From a checkpoint of a small image classifier.
Training: soap at rate 0.0025, 15700 steps, batches of 128, held-out accuracy 99%.
Data: trained on capsule endoscopy frames (Kvasir-Capsule), 42238 training examples, 47.6 epochs.
Rows from block 3, named by matrix and row number. Rows with one number belong to one channel. Each number is 128 + 24 x the weight over its row's rms, rounded and kept within 0 to 255. All counts start at 0. After the name is the row's rms in percent of the matrix's.
# convs0: first 3x3 conv (model.blocks.3.convs.0.weight, 80x80x3x3), inputs 8-15, a 3x3 kernel for each
# convs1: second 3x3 conv (model.blocks.3.convs.1.weight, 80x80x3x3, transposed), outputs 8-15, a 3x3 kernel for each
convs0.33 081 [172 116 174  88 129 144 107 106 110  95 128  94  62 150 122 112 105  88  70  98 135 111 130 128 125 157 151 116 111 113 119 151 136 147 139 139 108 136 124 141 118 131 112 136 110 123  93 123 116 136 149 134 168 155 104 138 130  91 129 110 128 134 174 105 134 118 110 133  90 146 107 111]
convs1.33 084 [100 156 102 144 114 152  97 179 103 124 108 123 122 135 103 121  99 126  74 145 147 160 163 149 101 155 122 140 106 154 131 112 130 144 118 115 138 130 126 105 150 125 131 130 108 155 104 117  90  97 113 113 129 113 185 149 150 166  64 159 127 136 156 113 139 122 138 104 103 131 137 152]
convs0.34 079 [138 168 129 109 121 124  93 115  97 118  79  98 122 115 112 164 145 123 104 112 133 134 120 122 149 117 134 142  99 131 172 134 103 183 143  99 170  98 106 127 144 127  92 131 109 138  95 115 142 137 148 138 175 166  95 135 141 143 175 144 117 108 138 124 128 124 162 141 118 198 140 105]
convs1.34 083 [117 143 111 130 140 144 137 143 137 110 148 151 135 125 158 101 134 121  81 109 130 106 114 100 152 149 171 125 124 161 135  82 129 141  92 131 153 157 115 138 106 115 157 137 108 105 130 157 129 135 103  95 141  84 169 167  88 115 125 160 167 136 120 124 149 131  44 109 161 105 148 149]
convs0.35 091 [105 106 135 170 102 108 105  84 134 122 116 118 106 119 124 135 126 143 154 147 136  98 164 144 119 147 178 153 159 147 150 141  90 126  92 149  96 106 126 163 130 200 144 130 164 135 145 129 118 111 124 163 182 156 126 128 142 118 114 114 114 196 158 124 130 130  78 105  97 132 141 136]
convs1.35 097 [ 92 139 148 129 180 142 128 105 111 165 151 138 116 127 161  94 101 103  69 142 131  87 117  84 120 126 139 125 158 158  99  92 124 130 124 115 115 127 102 114 123 108 142 134 108 129 125  97 136 122 121 101 127 149 137  63 107 166 127 131 123 145 133  87 112 145 112 134 128 176 162 109]
convs0.36 084 [128 163 108 161 135  97 112  96 129 115 109 103 142 126 148 137  85 155  89  64 135 119 121 142 175 121  83 144 112 143  77 105 118 139 158 124 152 141 119  91 133 170 107  90 155 151 132 194 129 121 121 109 135 123 165 116 130 109  90 123 144 132  94 132 144  93 126 102 117 129 137 104]
convs1.36 089 [ 79 151 128 121 109 144 136 137 133  78 147 134 127 118 154 114 119 124 144 152 131 140 151 111 155 162 152 143 119 114 145 143 120 101 143  84 107 116 129 164 114 105 168 141  79 163 163 122 138 144 126 105 147 146 166 122  87 175 152 115 141 121 121 122 147 157 125 108 106 133  88 104]
convs0.37 075 [110 127 103 159 138 158 149 155  95  95 158 110 129 103 132 147 101  87 102 105  86 120 116 141 130  89 101 131 138 151 138 139 132 159 158 114 103 150 100 125 126  96 119 109  85 125 134 130 138 142  97 116 130 136 153 123 131 181  84 112 135 177 155 150 121 136 136  95 137  79 117 100]
convs1.37 078 [115 139 152 130 170  79 132  94  92 152 126 170 134 102 163 139 122 138 161 129 105 160 144 146 147 141 146  92 132  87 148 149  98  92 103 125 129 152 123 161 153 123 171 159 138 120 137 110 165 147 107 163 153 171  93 135 168 109 108 113 133 128 126  89 105 139 144 114 114 138 126 184]
convs0.38 080 [108 125 145 143 111 145 134 150 123 148 111 118 178 133 138 127 117 124 177 143 131 134 152  79 132 151  84 156 139 121 109 131 148 100 123 122 108 163  92 109 132 138 119  83 141 137 135 135 157 116 135 155  81  85 126 156 118 135 125 102 148 100  77 148 162 170 168 149  99 139  93 118]
convs1.38 089 [125 119 115 126  96  75 145  90 146  94 112  80  93 112 139 155 173 185 166 131 159 188 128 131 128 148 120 121 123 112 128 109  89 130  95 144  91 171 108 162 145 138 115  97 127  99  93  74 131 110 114 128 112 146 149 109  89 122 125 116 119 103 135  99 122 125 120 128 120 117 124  98]
convs0.39 083 [143 127 103 131 132 144 154 128 128 106  85 112  89 127 121 120 128 141 139 123 160 143 170 125  70 103 100 119 136 128 136 161 112 145 133 142 118 106 155 169 121 146 127 133 127 148 115 161 153 138 146 143 130 159 148 169 120 136 122 119 146 172 152 132 153 121 156 141 115 113 118 159]
convs1.39 088 [124 152  84 155 101 126 103 101 123 131 100 121 125 100 114 120 102  87 121 140 140 145 156  75 149 133 117 110 125 123 155 107  73 122 127 133 149 145 130 116 117 156 121 116 142  96 113 107 157 122 131 157 114 107 114 129  96 146  76  85 108 102 128 109 109 108 150 144 160 110 133 109]
convs0.40 177 [118 125 119 113 138 152 136 137  97  97 145 139 169  50 129 158 180  80 122 126 119 130 120 124 134 129 137 110 127 136 135 122 105 162 154 118 133 129  98 124 156 134 150 110 124 103 137 135 142 142 130 131 117 122 139 134 114 115 153 145  97  95 121 125 133 125 134 143 119 119 120 138]
convs1.40 146 [122 124 145 131 134 140 128 143  99 133 126  92 120 154 117 134 141 153 130 137 134 102 148 114 143 116 159 122  73  99 136 143 124 100  97 106  84 162 137 157 107 136 148 143 101 120 182 145 112 128 130 149 121 147 126 138 162 102 139 119 173 114 112 116 161 111 158 130 133 104 104 141]
convs0.41 078 [147 176 107 138 150 141 136 146 137 160 119 137 156 133 139 130 117  99 181 155 117 179 145 107 143  99  91 141 136  97 164 148 160 163 127 150  98 116 103  91 151 117 117 138 111 118 161 150  98 125 147  82 108 126  93  89  94 153  89 123 126 132 124 111 150 128 151 146 142 131 162 114]
convs1.41 084 [111 125  98 129 149 120 126 112 115 130 157 122 109 146 149 127 145 144 102 163  89 139 140  70 148 149 173 142 124  87 118 112 119 103 109 122 137 136 149 108 132 137  98 117  96 124  97 118 148 165 127 140 118 152 123 135 156  93 108 142 170 142 104  96 107 131  79 152 118 120 157 119]
convs0.42 075 [130 111 163 109 142 147 136 143 127 136 119  89 124 122 120  97 121 118 151 153 151 139 151 153 131 168  82 165 127 152 113 108 139 128 123 144 123 135 137  90 111 144  95 138 101 177 131 124 155 171 133 176 153 110 114 138 131 172 143 138 152 141 148 100  85 117 137 140 120 167 105 109]
convs1.42 088 [108 119 117 130 123 136 123 186 186 155 114  71 144 140 142 127 141 152 190 175 119 134 100  98 158 135 143 135 108  77 102 126 154 140 155 126 170 144 122 117 157 156  88 133 130 130 129 124 149 123 127  83 129 152 135 102 180  87 113 113 135 136 148 139 135 156 113  99 126 118 114 125]
convs0.43 108 [166 100 100 169 104 153 122 119 165 118 150 120 127 129 123 114 144 145 102 145 116 123 108 107 148 149 145 154 138 143 146 131 101 177 114 108 111 116 192 121 126 142 132 117 116 153 140 129 112 120 124 106 140 128  80 138 131 144 167 173 119 135  98 131 130 142 129 112 131 118 143 131]
convs1.43 119 [ 96 142 128 146 168 133 141 132  78 116 124 178  91 111 129 112 126 111 141 129 126 125 115 129 120 132 140 132 116 122 131 117 151 136  84 148 103 142 106  76  94 115 138 114 112  98 125 145 121 108 135 149 113 113 196 172  81  84  94 132 100 126 141 160 119 128 114 147  98 136 144  81]
convs0.44 088 [100 113 129 102 113 151 147 145 188 126 133 130 120 146  88 131  82 126 148  77 144  93  97 118 128 108 151 142 129 111 140 105 120 135 100 135 144 132 103 166 152 148 146 107 180 108 123 135 143 186 158 113 116 139 121 127 163 168 185 165 103 107 149 115 100  97 102 108 152 126 107 141]
convs1.44 094 [179 166 149 136 115 141 107 119  75 107 144 140 107 126 156 163  96 105  77  98 107 131 144 112 121 129 119 142 140 151  99  95  99 136 122 167  94  87  87 111 111 101 156 122 123 130 102 137 152 134 157 157 113 165 147 138 158 150 126 126 139 144 115 109 145 150 118 125 165 124 181 123]
convs0.45 080 [ 98 149 149 154 108 127 121 123 104 136 124 146 106 147 145  90 108 124 121 100 117 141 108 131 162 128  88 120 154  78 151 145 146 130 143 127 109 140  72 123 124 121 152 102  80  74 122 129 100 130 148  99 106 147 174 165 125 111 135  90  84 114  79 134 156 133 144 152 127 106 103 115]
convs1.45 084 [121  97 143 145 147 136 125 146 114  91 130  83 121 145  83 151 176 149 157 117 130 111 138 115 149 129 116 157 152 139 149 129 127  96 161 130 129 127 139 129 113 151 155 137 136 159 138 136  92 101 102 140 137 124 151 115 108 150 129  85 150 159  92 126 123 130 157 131 134 108 122 112]
convs0.46 089 [113 110 112  85 130 132 160 130 145 153 141 111  77 146 139 158  80 120 147 169 145  84 140 133 105  74 127 148 141  90 140 129 135 130 149 120 151 130  93 152 160 144  83 151 108 140 151 118 154 135 129 127 151 153 114 129 132 129 102  84 130 107 124 151 139 131 106 109 122 113 157 148]
convs1.46 093 [114 110 127 100 107 154  89 127 155 124 101 184 159 106 134 115 124 120 151 170 133  61 101  90 122 112  94 115 129 117 151 152 135 147 108 111 166 159  97 132 161 127 142 161 160 150 161 162 129  94 136 120 119 145 122 134 134 177 132 134  84 151 153 129 109 137 100 101  71 135 146 132]
convs0.47 082 [119 134 170 106 157 156 120 106 111 139  93 107 160 127 115 102 144 139 169 156  78 109 128 163 104 138 116 118 129 125 130 152 142  93 148 136  95 104 140 116  84 114 155 103 109 136 143 119 153 132 126 151 167 132 139 122  71 140 116 103 115 154 136 133 123 128 135 131 125 125 114 132]
convs1.47 086 [118 171  99 108 133  67 135 138  96 134 126 120 118  98  82 144 120 110  83 107 112 122 128 162 152  86  96 132  94 151 116 113 155 131 112  94 120 152 135 105 142 116 134 129 175 131  87 112 154 120 109 172 135 152 104 124 131 102 114 134 133 105 121 130 104 117 174 165 166  99 128 142]
convs0.48 093 [ 88 132 108 138 132 104 162  93 141 131 152 114 137 156  98 134 148 185 146 160 111  79 106 107 134 137 139 136 130 183 121 187 195 108 114 138 112 148 154 129 126 124 162 152  99 150 118 115 129 130 108 138 127 113 128 115  80  98  79 133 187 135  78 157 145 146 140 158 142 131 103 119]
convs1.48 094 [137 125 105 107 132 155 144 141 115 122  93 145 176 139 128 141 117 110 100 172 103 139 152 123 149 111 148 179 113 153  81  91 163 103 144 130 102 175 136 114 114 138 111 131  92 122  88 153  89 154 125  98 152  90 174 126 155 105 134 119 182 115  93  98 112 138 144 124 147 107 139 110]
convs0.49 078 [124 113 125 128 153 159 107 115  89 112 114 170  99 125  82 139 156 133 116  80 113 152 128 110 151 106 141 165 120 128 151 180 150 131 141 116 100 196  63 126 160  72 129 159 148 127 111  92 126 111 123  96 132 130 130  97 117 144 112 134 188 130 118 117  77 108 128 125 128 156 161 135]
convs1.49 080 [110 115 165 126 156 150 117 129 136 126 157 134 104 131 157  96 149 122 101 171 118  74 123  93 124 128 135 158 160 144 117 138 153 117 110 132 144 126  90 144 114 134 147 120 113 184 162 166 153 130 136 140 126 102 113  79 133 125 166 103 149 130 161 119 123 161  87  99 133 104 127 147]
convs0.50 074 [152 106 112 119 115 113 140 119  72 108 107 135 119 137 144 136 107 159 124 126 104 102 119 156  81  98 130 123 119 137 177 109 177 183 123 127 132 133 111 118 134 145 100 134 150 121 142 125 167 144 157 136 154 118 166 128  96 121  93 172 118 135 122 154 133 115  95 109 124 162 132 108]
convs1.50 077 [148  90  98 105 126 115  79  83  83  80  90 115 113 109  91  98 114 106 115 161 158 126  93 148  97  91 120 139 118  97 132 130  93 105 131 137 143 125 122 116 107 128 131 165 133 132 138 177  92 128  90 122 151 159 140  90 146 134 122  91  92 142 144 110 154 180 103 102  69  63  79  73]
convs0.51 093 [111  83 130 109  94 151 113 131 182  83 122 181 104 161 163  82 138 143 169 153 142 142  84 109  71  82 112 177 133 114 163 136 129 146 125 101 190 140  58 154 147 117 130 146  88 104 102 132 126  93 171 125 129 160  93 125 119 125 162 123 143 118 121 132 143 128 129 132 126 140 124 149]
convs1.51 095 [198 176 123 140 115  87 131 119  86 102 170  87 119 139 107 121 136  98  98 155 198 127 130 144 109 131 183 128  90 145 130 113 116  96 143 127 152 126 112 113 155 137 120 136  98 161 118 133 115  90 134 106 141 131 126 141 144 103 165  84 164 142  90 105 107 116  88 135 107 123 138  91]
convs0.52 139 [ 94 156 116 121 136  95 149 115 137 128  73 155 140 146  68  85 122 161 115 125 107 119 113 143 144 132 125 151 149 106 129 149 130 119 152 136 129 116 152 135 110  92 122 112 147 111 131 142 141 110 153 146 115 118  93 167  99 135  69 221 129 158  78 113 143 124 106 131 167 133 108 138]
convs1.52 120 [115 151 100 114 165 129 106 125 116 100 121 168 153 109 106 113 141 140 117 128 130 120  97 134 128 176 105 100 125 117 130 123 126 112  98  92 147 129 126 105 150 126 150 131 152 147 111 163 105 169 122 126 151 126 120 155 106  88 188 179 134  97 128 132 154 127 103 141 137 124 133  90]
convs0.53 091 [147 113 134 104 113 113 132 118 132  85 145 125 117 132 130 122  91 137 177 182 104 133 133  74 122  91 111 100 147 104 124 139 139 106 119 110 125  99 156 150 134 143  95 136 113 130 107 112 155 140 147 125 105  83 110 100 151  90 135 148 170 146 131 147  90 120 110 107 134 153 153 178]
convs1.53 098 [117  97  87 184 183 141 123 112 123 127 140  97 125 141 166  99 118 129 146 146 151 136 121  95 133  92 120  71 140 119 131 153 144 131 140 169 142 161 165 126 143 128 100 117 104 127 122 139 130 165 183 122 161 126 118 126  95 120 166 130 119 128 111 156 177 175 111 102 123 114 122 141]
convs0.54 085 [106 136 159 114 183 120 124  87 123 141 144 127 130 166 141 127 119 116  70  95 115 134 159 146 172 152 130 121 115 121 113 128 107 143 113 126 119 158 126 128 116 122 110 133 130 125 151 135  97 170 139 138 197 147 157 146 138 161  91 117 122 124 113 121 143 133  96 127  85 141 127 128]
convs1.54 090 [182 145 153 123 103 148  94 125 163 129 124 134 125 127 115 176 130 108 140 133 107 148 116 101 154 141 170 114 118 142 120 141 114 140 159 110 136 128 144 111 126 108 125 135 114 169 117 146  97  97 107 118 105 100 119 156 100 159 195 109 125  94 145 139 175 139  80 128 127  99 124 156]
convs0.55 139 [177 153 106 152 118 112 107 127 161 104 135 114 142 164 121  83 194 141 121 152 117 134 158 131 119 145 113 158 115 118 156 117 104 135 123 109 124  97 186  85 115 160 140 110 135 112  98 119 107 152 177 132 128 140 162  96 125  93  95 130 166 148  82 133 108 121 117 120 129 136 154 141]
convs1.55 138 [154 115 155 128 134 104 138 109 113 115 105 138 137 122 127 148 138 131 124 166 140  64 174 109 146 157  97 133 154 122 149 159 126 137 103  98  78 149 110 104 119 134 120 152 154 118 167  96 139 109  80 153  92 112  96 168 151 158 170 153 142  86 129 120  95 139 134 132 148 141 131 131]
convs0.56 090 [132 135 208 110 133 124 146 103 163 155 176 175 107 115 148  96 158 108  98 148 111 157 121 127 133 124 120 134 115 129 184 165 129 147 121 130 131 138 157 112 113 171 120 150 146  77 135 119 100 128 104 200 184 181 128 122  86 144 147 192 126 123 155 126 128 150 137 132 109 124  87 108]
convs1.56 081 [119 101 105 141 174 114 148 125 124  77 105 111  81 127 136  99 113 123 173 176 165 147  94  77 156 133 184 148 125 156  98  84 154  94 117 126  90 101 126 119 123 116 137 104 107 159 144 165 116 144 163 137 151 114 120 119 137  48 102 132  82 127 103 127 167 127 143 147 141 126 122 128]
convs0.57 070 [111  69 112 104 110 118 113 117 106 108 103 149 133 107 114 145 111 108 120 152 148  84 124 116 122 109 105 124 154 127 149 155 163 106 112 122 113 140 135 127 122 111  92 129 136  99 142  88 142 119 106 113 135 148 129  92 122 110 142  94 140 132  68 148 124 137 124 126 136 145 125 133]
convs1.57 077 [150 112 119 168 142 142  97  81 136 114 130 118 108 100 132 148 135 161 148 136 113 113 140 121 101  96 125 128 148 141 132 132 168 123 122 150 137 152 144 132 106 151  73 115 109 162 154 140 104 118 104 143 151 181 144 108 143 175 134 138 105 137 139 133 118 140  76 106 102 125 103 113]
convs0.58 078 [145 105 118 135  72 122 119 102 161  99 142 112 117 153 162 107 123 165 102 107 128 183 165 116 148 163 119 159 150 109 110 113  76 119 148  94 104 160 160 107 125 133 132 132 133 109  83  81 131 142 181 106 118 122 109 115 122  88 129 127 149 135 148 135 125 149 107 115 109 127 146 148]
convs1.58 081 [164 143 156 115 117 111 132 122  83 146 123 135 137 138 149 103 129 141 133  97  95 175 115 147  72 122 108 136  88 108 178 179 160 131 113 136 130 117 128  77 115  82 138 149 116 169 163 121 164 118 165 136 132 124  74 122 117  85 118 132 160 122 128 165 165 142 157 139 146  97 138 130]
convs0.59 150 [115 148 128 159 120 129 118 126 129 125 103 132 113 173 114 125  86 152 121 115 152 122 147 118 116 140 121 121 139 144 152 149 149 144 136 140 147 151 108 124 132 127 121 104 146 143  92 119 142 103 132  97 147 132  70 155 170 179  85 112  99 163 126 109 125 137 144 114 141 148 125 123]
convs1.59 128 [111 138  98 116 140 124 128 124 138 135 162 103 108  91 133 156 163 124 136 143 140 111  98 126 161 124 138  85 120 121 111 119 145  71 106  86 132 169  92 150 114 142 129 119 120 122 139 156 139 115 166 109 127 150 178  77 126 135 213  62 117 113 174 135 108 124 126 163 123 116 111 116]
convs0.60 096 [121 163 118 139 109 104 127  79 144 138 149 102  97 131 149  68 100 184 144 102 121 136 143 138 110 122 153 110 150 117 132 160 142 167 183 123 132 111 106 164 132 104 189 110 117  92 110 130 131 141 139  86 133 115 117  84 117 161  79 124 159 111  87 137 124 112 129 151 111 122 156 129]
convs1.60 108 [ 84  71 101 139 125 141 131 143 185 117 135 142 126  79 177 119  94 171 113 179 124 114 141 154 110 178 120 160 113 133 124 136 123 115 171 149  72 176 155  92 136 102 127 163 108  80 127 135  95 123 184 129 117 134 141 126  68 105 134 121 146 114 133 133 118 150 129 100 117 130 122 119]
convs0.61 075 [167 125 135 152 109 124 102 137 125 131 149 130  96 185 149 108 133 173  93 141 129  88 120 118 166 120  98 116 134  86 150 129 124 179 190 161 137 169 137 123 134 149  82 124 106 114 155 130 128 163 146 119 122 131 135 112 136 140 110  89 119 127 119 125 168 136 140 130 124 135 143 130]
convs1.61 078 [154 133 134 127 120 130 104 137 119 118 146 113 110 111 115 112 140 117 102 142 156 154 139 146 144 166 148  77 133 131 107 130 160 214 121 128 144 140 129 114  93  88 109 127 106 145 194 172 130 123 137 131 156 162  79 126 139 124 156  94 119 113  87  94 142 149  89 124 123 129 136 119]
convs0.62 088 [136 104  63  92 139 151 135 147 134 149 137 121 176 142  99 138 114 140 146 116 159 128 123 118 139 151 130 151 130 126 128 147 105 150 102 118 145 107 123 132 129 115 139 129 144 110 106 143 106  62  61 153 136 139 127 139 102 113 121 123 118 109 152 106 110 139 124 128 137 124 137  97]
convs1.62 092 [142 141 151 151 136 139 154 101 131 123 116 145 149 146 134 156 152 144 152 124 147 134 110 124 108 135 103 119 125 100 112  69 116 129 187 131 137 117 107 120 102 123 149 135 126 143 163 114 152 144 139 195 138 157 108 177 149  98 154 118  63 110 167 123 163 133 132 119 123 199 172 138]
convs0.63 082 [149 133 103 141 117 117 133 132 126 148 104 118 158 107  78 186 136 136 131 114 138 111 119  82 141 125 118 133 155 164 155 154 111 111  98 118 144 126 149 115 119 126 126 126 124 149 120 119 106 152 147 105  97 105 162 112 132 107 118 171 162 106 143 146 101 123 143 139 131 150 141 139]
convs1.63 082 [104 128 133 110 134 152 110 123 102 147 106 124 136 141 111 106 150 150 143 155 148 124 149 140  98 141 111 165 102 118 154  91 113 129 123 145 139 155 118 139 122 136 108 155 125 169 162 104  90 149 142 125 146 157 160 136 128 124 127 118 125 137  89 133 129 185 156 105 100 145  97 143]
convs0.64 094 [107 129 151 105 127 120 126 130 109 135 109 134 150 121 126 168 117 114 118 127 111 133 124 124 105 135 101 146 120 131 161 118 121 112 121 109 186 115  45 161 140 111 105 159 106 131 117 128 116 131 133 142 110 125 138 141 102 135 106 120 155 142 179 112 130 147 112 138 124 142 121 128]
convs1.64 102 [119 102 118 104 131 139 107 111 124 128  79 112 128 110 100 108 113 115 155 114 136 156 136  82 146 133 151 149 114 130 126 131 134 145 133 128 142 128 135 119  88 111 116 124 119 131 124 148 162 119 172 140 166  99  81 106  98 162 136 118  88 150 131 146 100 100 111 130 144 109 121 110]
convs0.65 087 [124 142 154 102 122  84 135  92 112 170 164 149 109 117 158 126 145 118 137 128 133 155 152 145 164 128 121 105 138 128 123 171 170  90 180 143 111 174  93 177 134 138 119 131 105 148  99 125  90  85 146 104 139 114 116 135 147 127 153  87 128 134 116 128 128 131 145 122 106 106  97 152]
convs1.65 094 [155 106 132 138 118 150  92 131 142 123 167 119 108 137  99 121 132 118 116 126  91 107 116 175 129 158 119 137 127 134 101 129 135 119 164 153 133 135 125 125 124 148 125  73 127 184 128 150 135 152 171 128 109 116 142 109 141  94  88 146 130 115 155 118 130  97 155 140 106 126 119 105]
convs0.66 082 [123 134 139 121 112 135 114 139 125 133 127 173  98 126 154 146 119  85  74 135 120 134 123 137 146 118  97 107 100 106 105 105 102 157 130 125 124 118 116 139 146 138 107 129  89 131 126 109 133 129 148 131 136 117 143 185 180 168 188  86 144 119 106 139 130 154 150 140 133 158 113 112]
convs1.66 089 [123 107 163 110 163 120 111 112  94 112 117 133 110 110 166 140 105 142 109 143 131 102 177 162 137 140 134 142 117 145 167 150 155 141 107 177 120 114 106 128 129 108 151 149 151 134 126 133  88  84  79 167  97  87 119 172 158  94 106 114  83 105 102 129 123  98 103 120 132 141 160 167]
convs0.67 089 [131 214 131 129 129 126 130 155 106 118 176 176 107 138 144 140  95 140 157 111 112  94 123  96  98 150 116 173 155 140 107 127 168 115 144 170 129 113 158 119 148 160 120 136 117 108 118 157 105 119 112 134 117 114 151 123 115  77 124  86 136 174 150 139 146 120 110 127 133 102 119 134]
convs1.67 094 [143  99 138 110 123 113 135 103  68 130 133  96 129 132  77 108 120 120 138 138 137 117 119  91 147 174 113 105  98 118 122 100 113 121 144 121 143 115 119  91 109 144 139 119  85 150 151 116 121 118 129 126 128 113 125 112 135 197 158 144 107 127 127 175 147 128 123 130 128 109 108 126]
convs0.68 075 [128 141 107 193 198 147 128 138 125 192 144 170 167 153 122  95 140 107 106 138 138 149 171 136 147 105 134 141 169 122 120 140 120 118 182 118 155 110 112 150 116 141 107 123 149  99 121 134 158 118 132 152 132 120 137 144 149 123 123  95 126 110 165 157 157 126 155 165 151 128 142 129]
convs1.68 079 [113 111 151 110  84 153  83 113 154 134 140 151 146 149  96 136 148 100 106 138 131 111 112 165 108 168 135  99 110 167 159 142 120 134  96 113 118 109 128 142 108 134 159 113 122 106  96 153 111 129 147 111  72  93 124 162 134 121 110  86 114 158 177  95 120 118 144 119  95 141 140  84]
convs0.69 073 [123 108 104 119 116 165 155 152 124 146  86 162  95 151 136 124 152  96 177 171 102 147 145 116  94 137 104 139 130 122 157 132 131 160  63  80  99 141 127 138 116  98 124 124  90 114 121 145 130 100 110 122 107  82  77 143 122 124 114 116 119 166  87 109 175 147 108 131  93  90  85  97]
convs1.69 076 [133 151 134 128 153 157 119 135 103 168 151 111 128 131 129 133 141 137 196 184 151 132  91 157 120 110 146 183 149 177 138  97 109 151 126 143 139 113 106 140 123 133 101 120 120 117  96  85 124 118  97 144 160 112 133 146 142 134  61 106 113 133 144 160 154 147 148 162 157 106 126 144]
convs0.70 092 [109 124 146 156 118 144 123 119 126 105 104 141 133  90 155  81 131 106 125 120 104 125 139 171 134 164 122 157 141 108 128 125 126 150 141 139 115 140 141  88  93 107 143 118  89 141 131 102 122 172 126 117 142  96 137 105 164 102 146 123 179 175 166 131 116 106 122 109 107 126 119 150]
convs1.70 101 [158 111 151 102 120 121 153 120 156 133 137 122 109 121 125 123 140 130 134 113 126 124 129 155 109  80 105 123 113 121 123  84 149  98 111 137 137 148 122 103 177 125 147 161 112 117  99 110 146 119 168 102 134 106 154  87 119 147 117 135 104 125 110 124 150 135 136 176 156 108 140 113]
convs0.71 138 [142 123 140  88  99 167  95 160 131 152  98 127 164 116 117 159 112 106 151 119 112 109 101 135 118 154 146 128 101 143  81  96 150  97  98 157 144 134 102 118 148 103 117 168  75 138 125 122 172 140 130 137 109 121  61 142 159 134 148 121 158 103 123 104 105 126 102 120 140 129 130 120]
convs1.71 131 [136 149 114 122 140 140 141 118 104 143 117 132 178 124 136 145 127 101 120 153 127 153 130 129 145 132 200 130 133 149 128 121 120 151  92 120 126 122 123 142 114 122 118 133 107 156 132 113 144 117 109 128 114 126 150  81 147  88 136 133 116 162 148 146 144 148 121 130 121 143 135 129]
convs0.72 082 [128 126 111 164 116  98 114 130 120 108 110 118 129 159 172 141 141 163 123 161 131 154 124 137  94 106 109  93 138 104 106 123  94 147 164 154 107  91 147 137 129 124 182 157 186 115 150 143 108 102 115  97 124 110 183 147 136 119 156 126 141 110  94 126 145 118 146  93 116 129 152 140]
convs1.72 089 [114  77 100 112 119 155 147 146 157  81  90 147 109 136 141 125  98 130 125 135 157  85 138 121 130 157 116 143 129 159 130 152 134 158 142 126 100 125  80 117  99 112 140 134  92 153 142 138 142 152 114 134 115 113 147 139 141 125 100 116 122 101 126  88 127  95 100 163 129  99 172 146]
convs0.73 077 [ 64 140 117 181 141  97 185 139  80 127 129 136 179 131 162 170 128 152  92 116 126 131 145 158 107 111 134 103 138  74 122 129 112 164 174 127 137  99 145 136  74 122 163 118 151 131 126 161  64 142 149  86 102 158 163 186 148 116 136 109 127 162  92 117 126 145 123 111 113 152 115 132]
convs1.73 083 [120 127 142 168 131 103 201 137 131 106 124 129 133 124 121 115 120 162 129 152 203 111 136 112 144 142 124 114 134 126 137 119 106 136 126 133 145 125 142 140 154 157 155 125 106 148 126 141 119 117 125 171 152 150 134 142 120 147 132 107  77 120 128 137 131 141 144 196 159 141 114 159]
convs0.74 090 [ 96 130  89 159 111 130 118 166 160  45 131 125 108 123 155 173  86 118 106 151 136 115 120 136 113 125 104 166 147 132 111  85 145 139 141 109 107 131 120  95 134 125 107 112 191 174 127 131 137 141  76 117 153  75 145  86 106 163 123 111 106 180 121 166 132 147 110 119 127 144 122 124]
convs1.74 091 [173 138 148 151 137 174  85 111 132 132 156  93 111 117 133  89  87 129 114 104 113  79 104 108 152 174 152 113 109 111 136 116 131 125 125 139 134 148 150 110 123 124 154 142 118 121 120 134 141 142 137  85 120 163  95 138 104 160 122 120 126  99 100 109 154 173 119 157 115 123 166 123]
convs0.75 075 [101  67 119 110 147 159 163 140 169 138 137 166 130 149 157 125  88 164 179 121 188 114 104 164  83 107 107 176 174 130 143 107 128 134 121 161 131 168 153 126 183 153 117 153 132 124 118 131 120 102  90 117 114  96 144  91 152  75 100 104 131 149  96 153 137 121 137 119 112 115 102 100]
convs1.75 075 [ 92 123 168 152 119 160  86  95 121  58 102  60 142 109  98 120 120  70 143 134 126  81 121  92 109 141  99 102 136  91 166 112  49 146 115 107 134 144 119 161 120  99 174 145 127 142 139 110 129 125 120 154 156 120 172 116  95 134 122 116  99 161 138 131 144 124 150 119 139  62  96 134]
convs0.76 122 [159 112 130 122 130 128 103 118 153 149 118 106 145 140 140  82 181 136 123 173 109 172 151 135 120 124 107 126 135 111 110 126 106 126 115 133  72 132 202 117 108 139 142 109  90 139 155 119 131 141 143 106  90 111  98 143 147 107 139 110 149 123  91 129 116 117 135 126  93 134 128 119]
convs1.76 127 [123  98 119  83 130 108 153 154 114 136 176 156 144  95 166 118 129  62 142 131 191  93 141  98 146 113  91 171 102 128 116 144 140 151 149  95 117 136 120 104 158 143 113 101 127 114 120 110 142 126 132 118 119 125 136 124 143 103 140 131 146 121 124 171 145 141 127 149 107 146 133 114]
convs0.77 169 [147  89 144 110 150 119 137 124 138 143 103 127 135 186  63  66 175 141 105 151 118 151 109 133 125 124 127 119 134 120 125 155 110 128 104 152  92 147 159 112 137 120 135 124 124 122 122 121 136 121 135 140 131 112 111 142  96 151  53 189 174 126 108 127 141 145 124 124 124 124 119 122]
convs1.77 148 [125 131 135  84 183 131 169 121 129 120  91 166 165  79 116 137 148 103 124 138 135 119 145 118 136 109 176  94 109 149 110 130  91 124 143 112  97 154 108 151 100 165 113  88 165 161 114 152 106 133 115 124 142 112 130 167 119 109 188 105 102  92 156 141 112 122 116 134 112 105 125 107]
convs0.78 107 [125  98 156 131 122 170 123 136 155 150 126 146  92 125  99 146 134 141 131 140 108 154 122 148 136 177 109 145 161 148 106 173 154 102 115 125 112 131 191  95  99 154 122 127 146 142 160 114 110 148 162  96  91 115 141 115 125 143 109 107 101 125 103 130 109 125 124 106 149 125 147 103]
convs1.78 108 [ 95  84 103 116  96 139 123 117 108 163  64  97 153  95 110 153 107 132 134 133 105  98 100 115 118 109 163 130  83 138 101  93 105 123 134 191 125 124 136 138 147 138  86 105 110 143 133 138 145 116 175 134 129 151 152 150 161 133  82 119 122 110  82 170 184 205 131 130 131 108 113 160]
convs0.79 079 [108 139 145 150 119 140 137 124 128 105 149 116 149 135 119 152 100 113 148 119 150 116 172 152 141 109 103 116 108 189 101 134 139 132  94 112 157 139 133 146 145 110 162 139  91 130  58 157 145 105 129 132 112  93 165 119  52 100 123  91 136 150 130 139 109 154 122  94 124 131 102 114]
convs1.79 092 [128 117 155 113 119 126  71  48 117 179 143 143 136 119 132 115 115  89 116 134 177 153 130  95 169 134 101 134 131 148  98 120  97  94 131 149 123 114 102 130 141 146 126 126 116 139  92  69 153 126 109 143 101 106 137 124 139 152 159 132 139 100  90 145 153 127 157 136 143 103 110 130]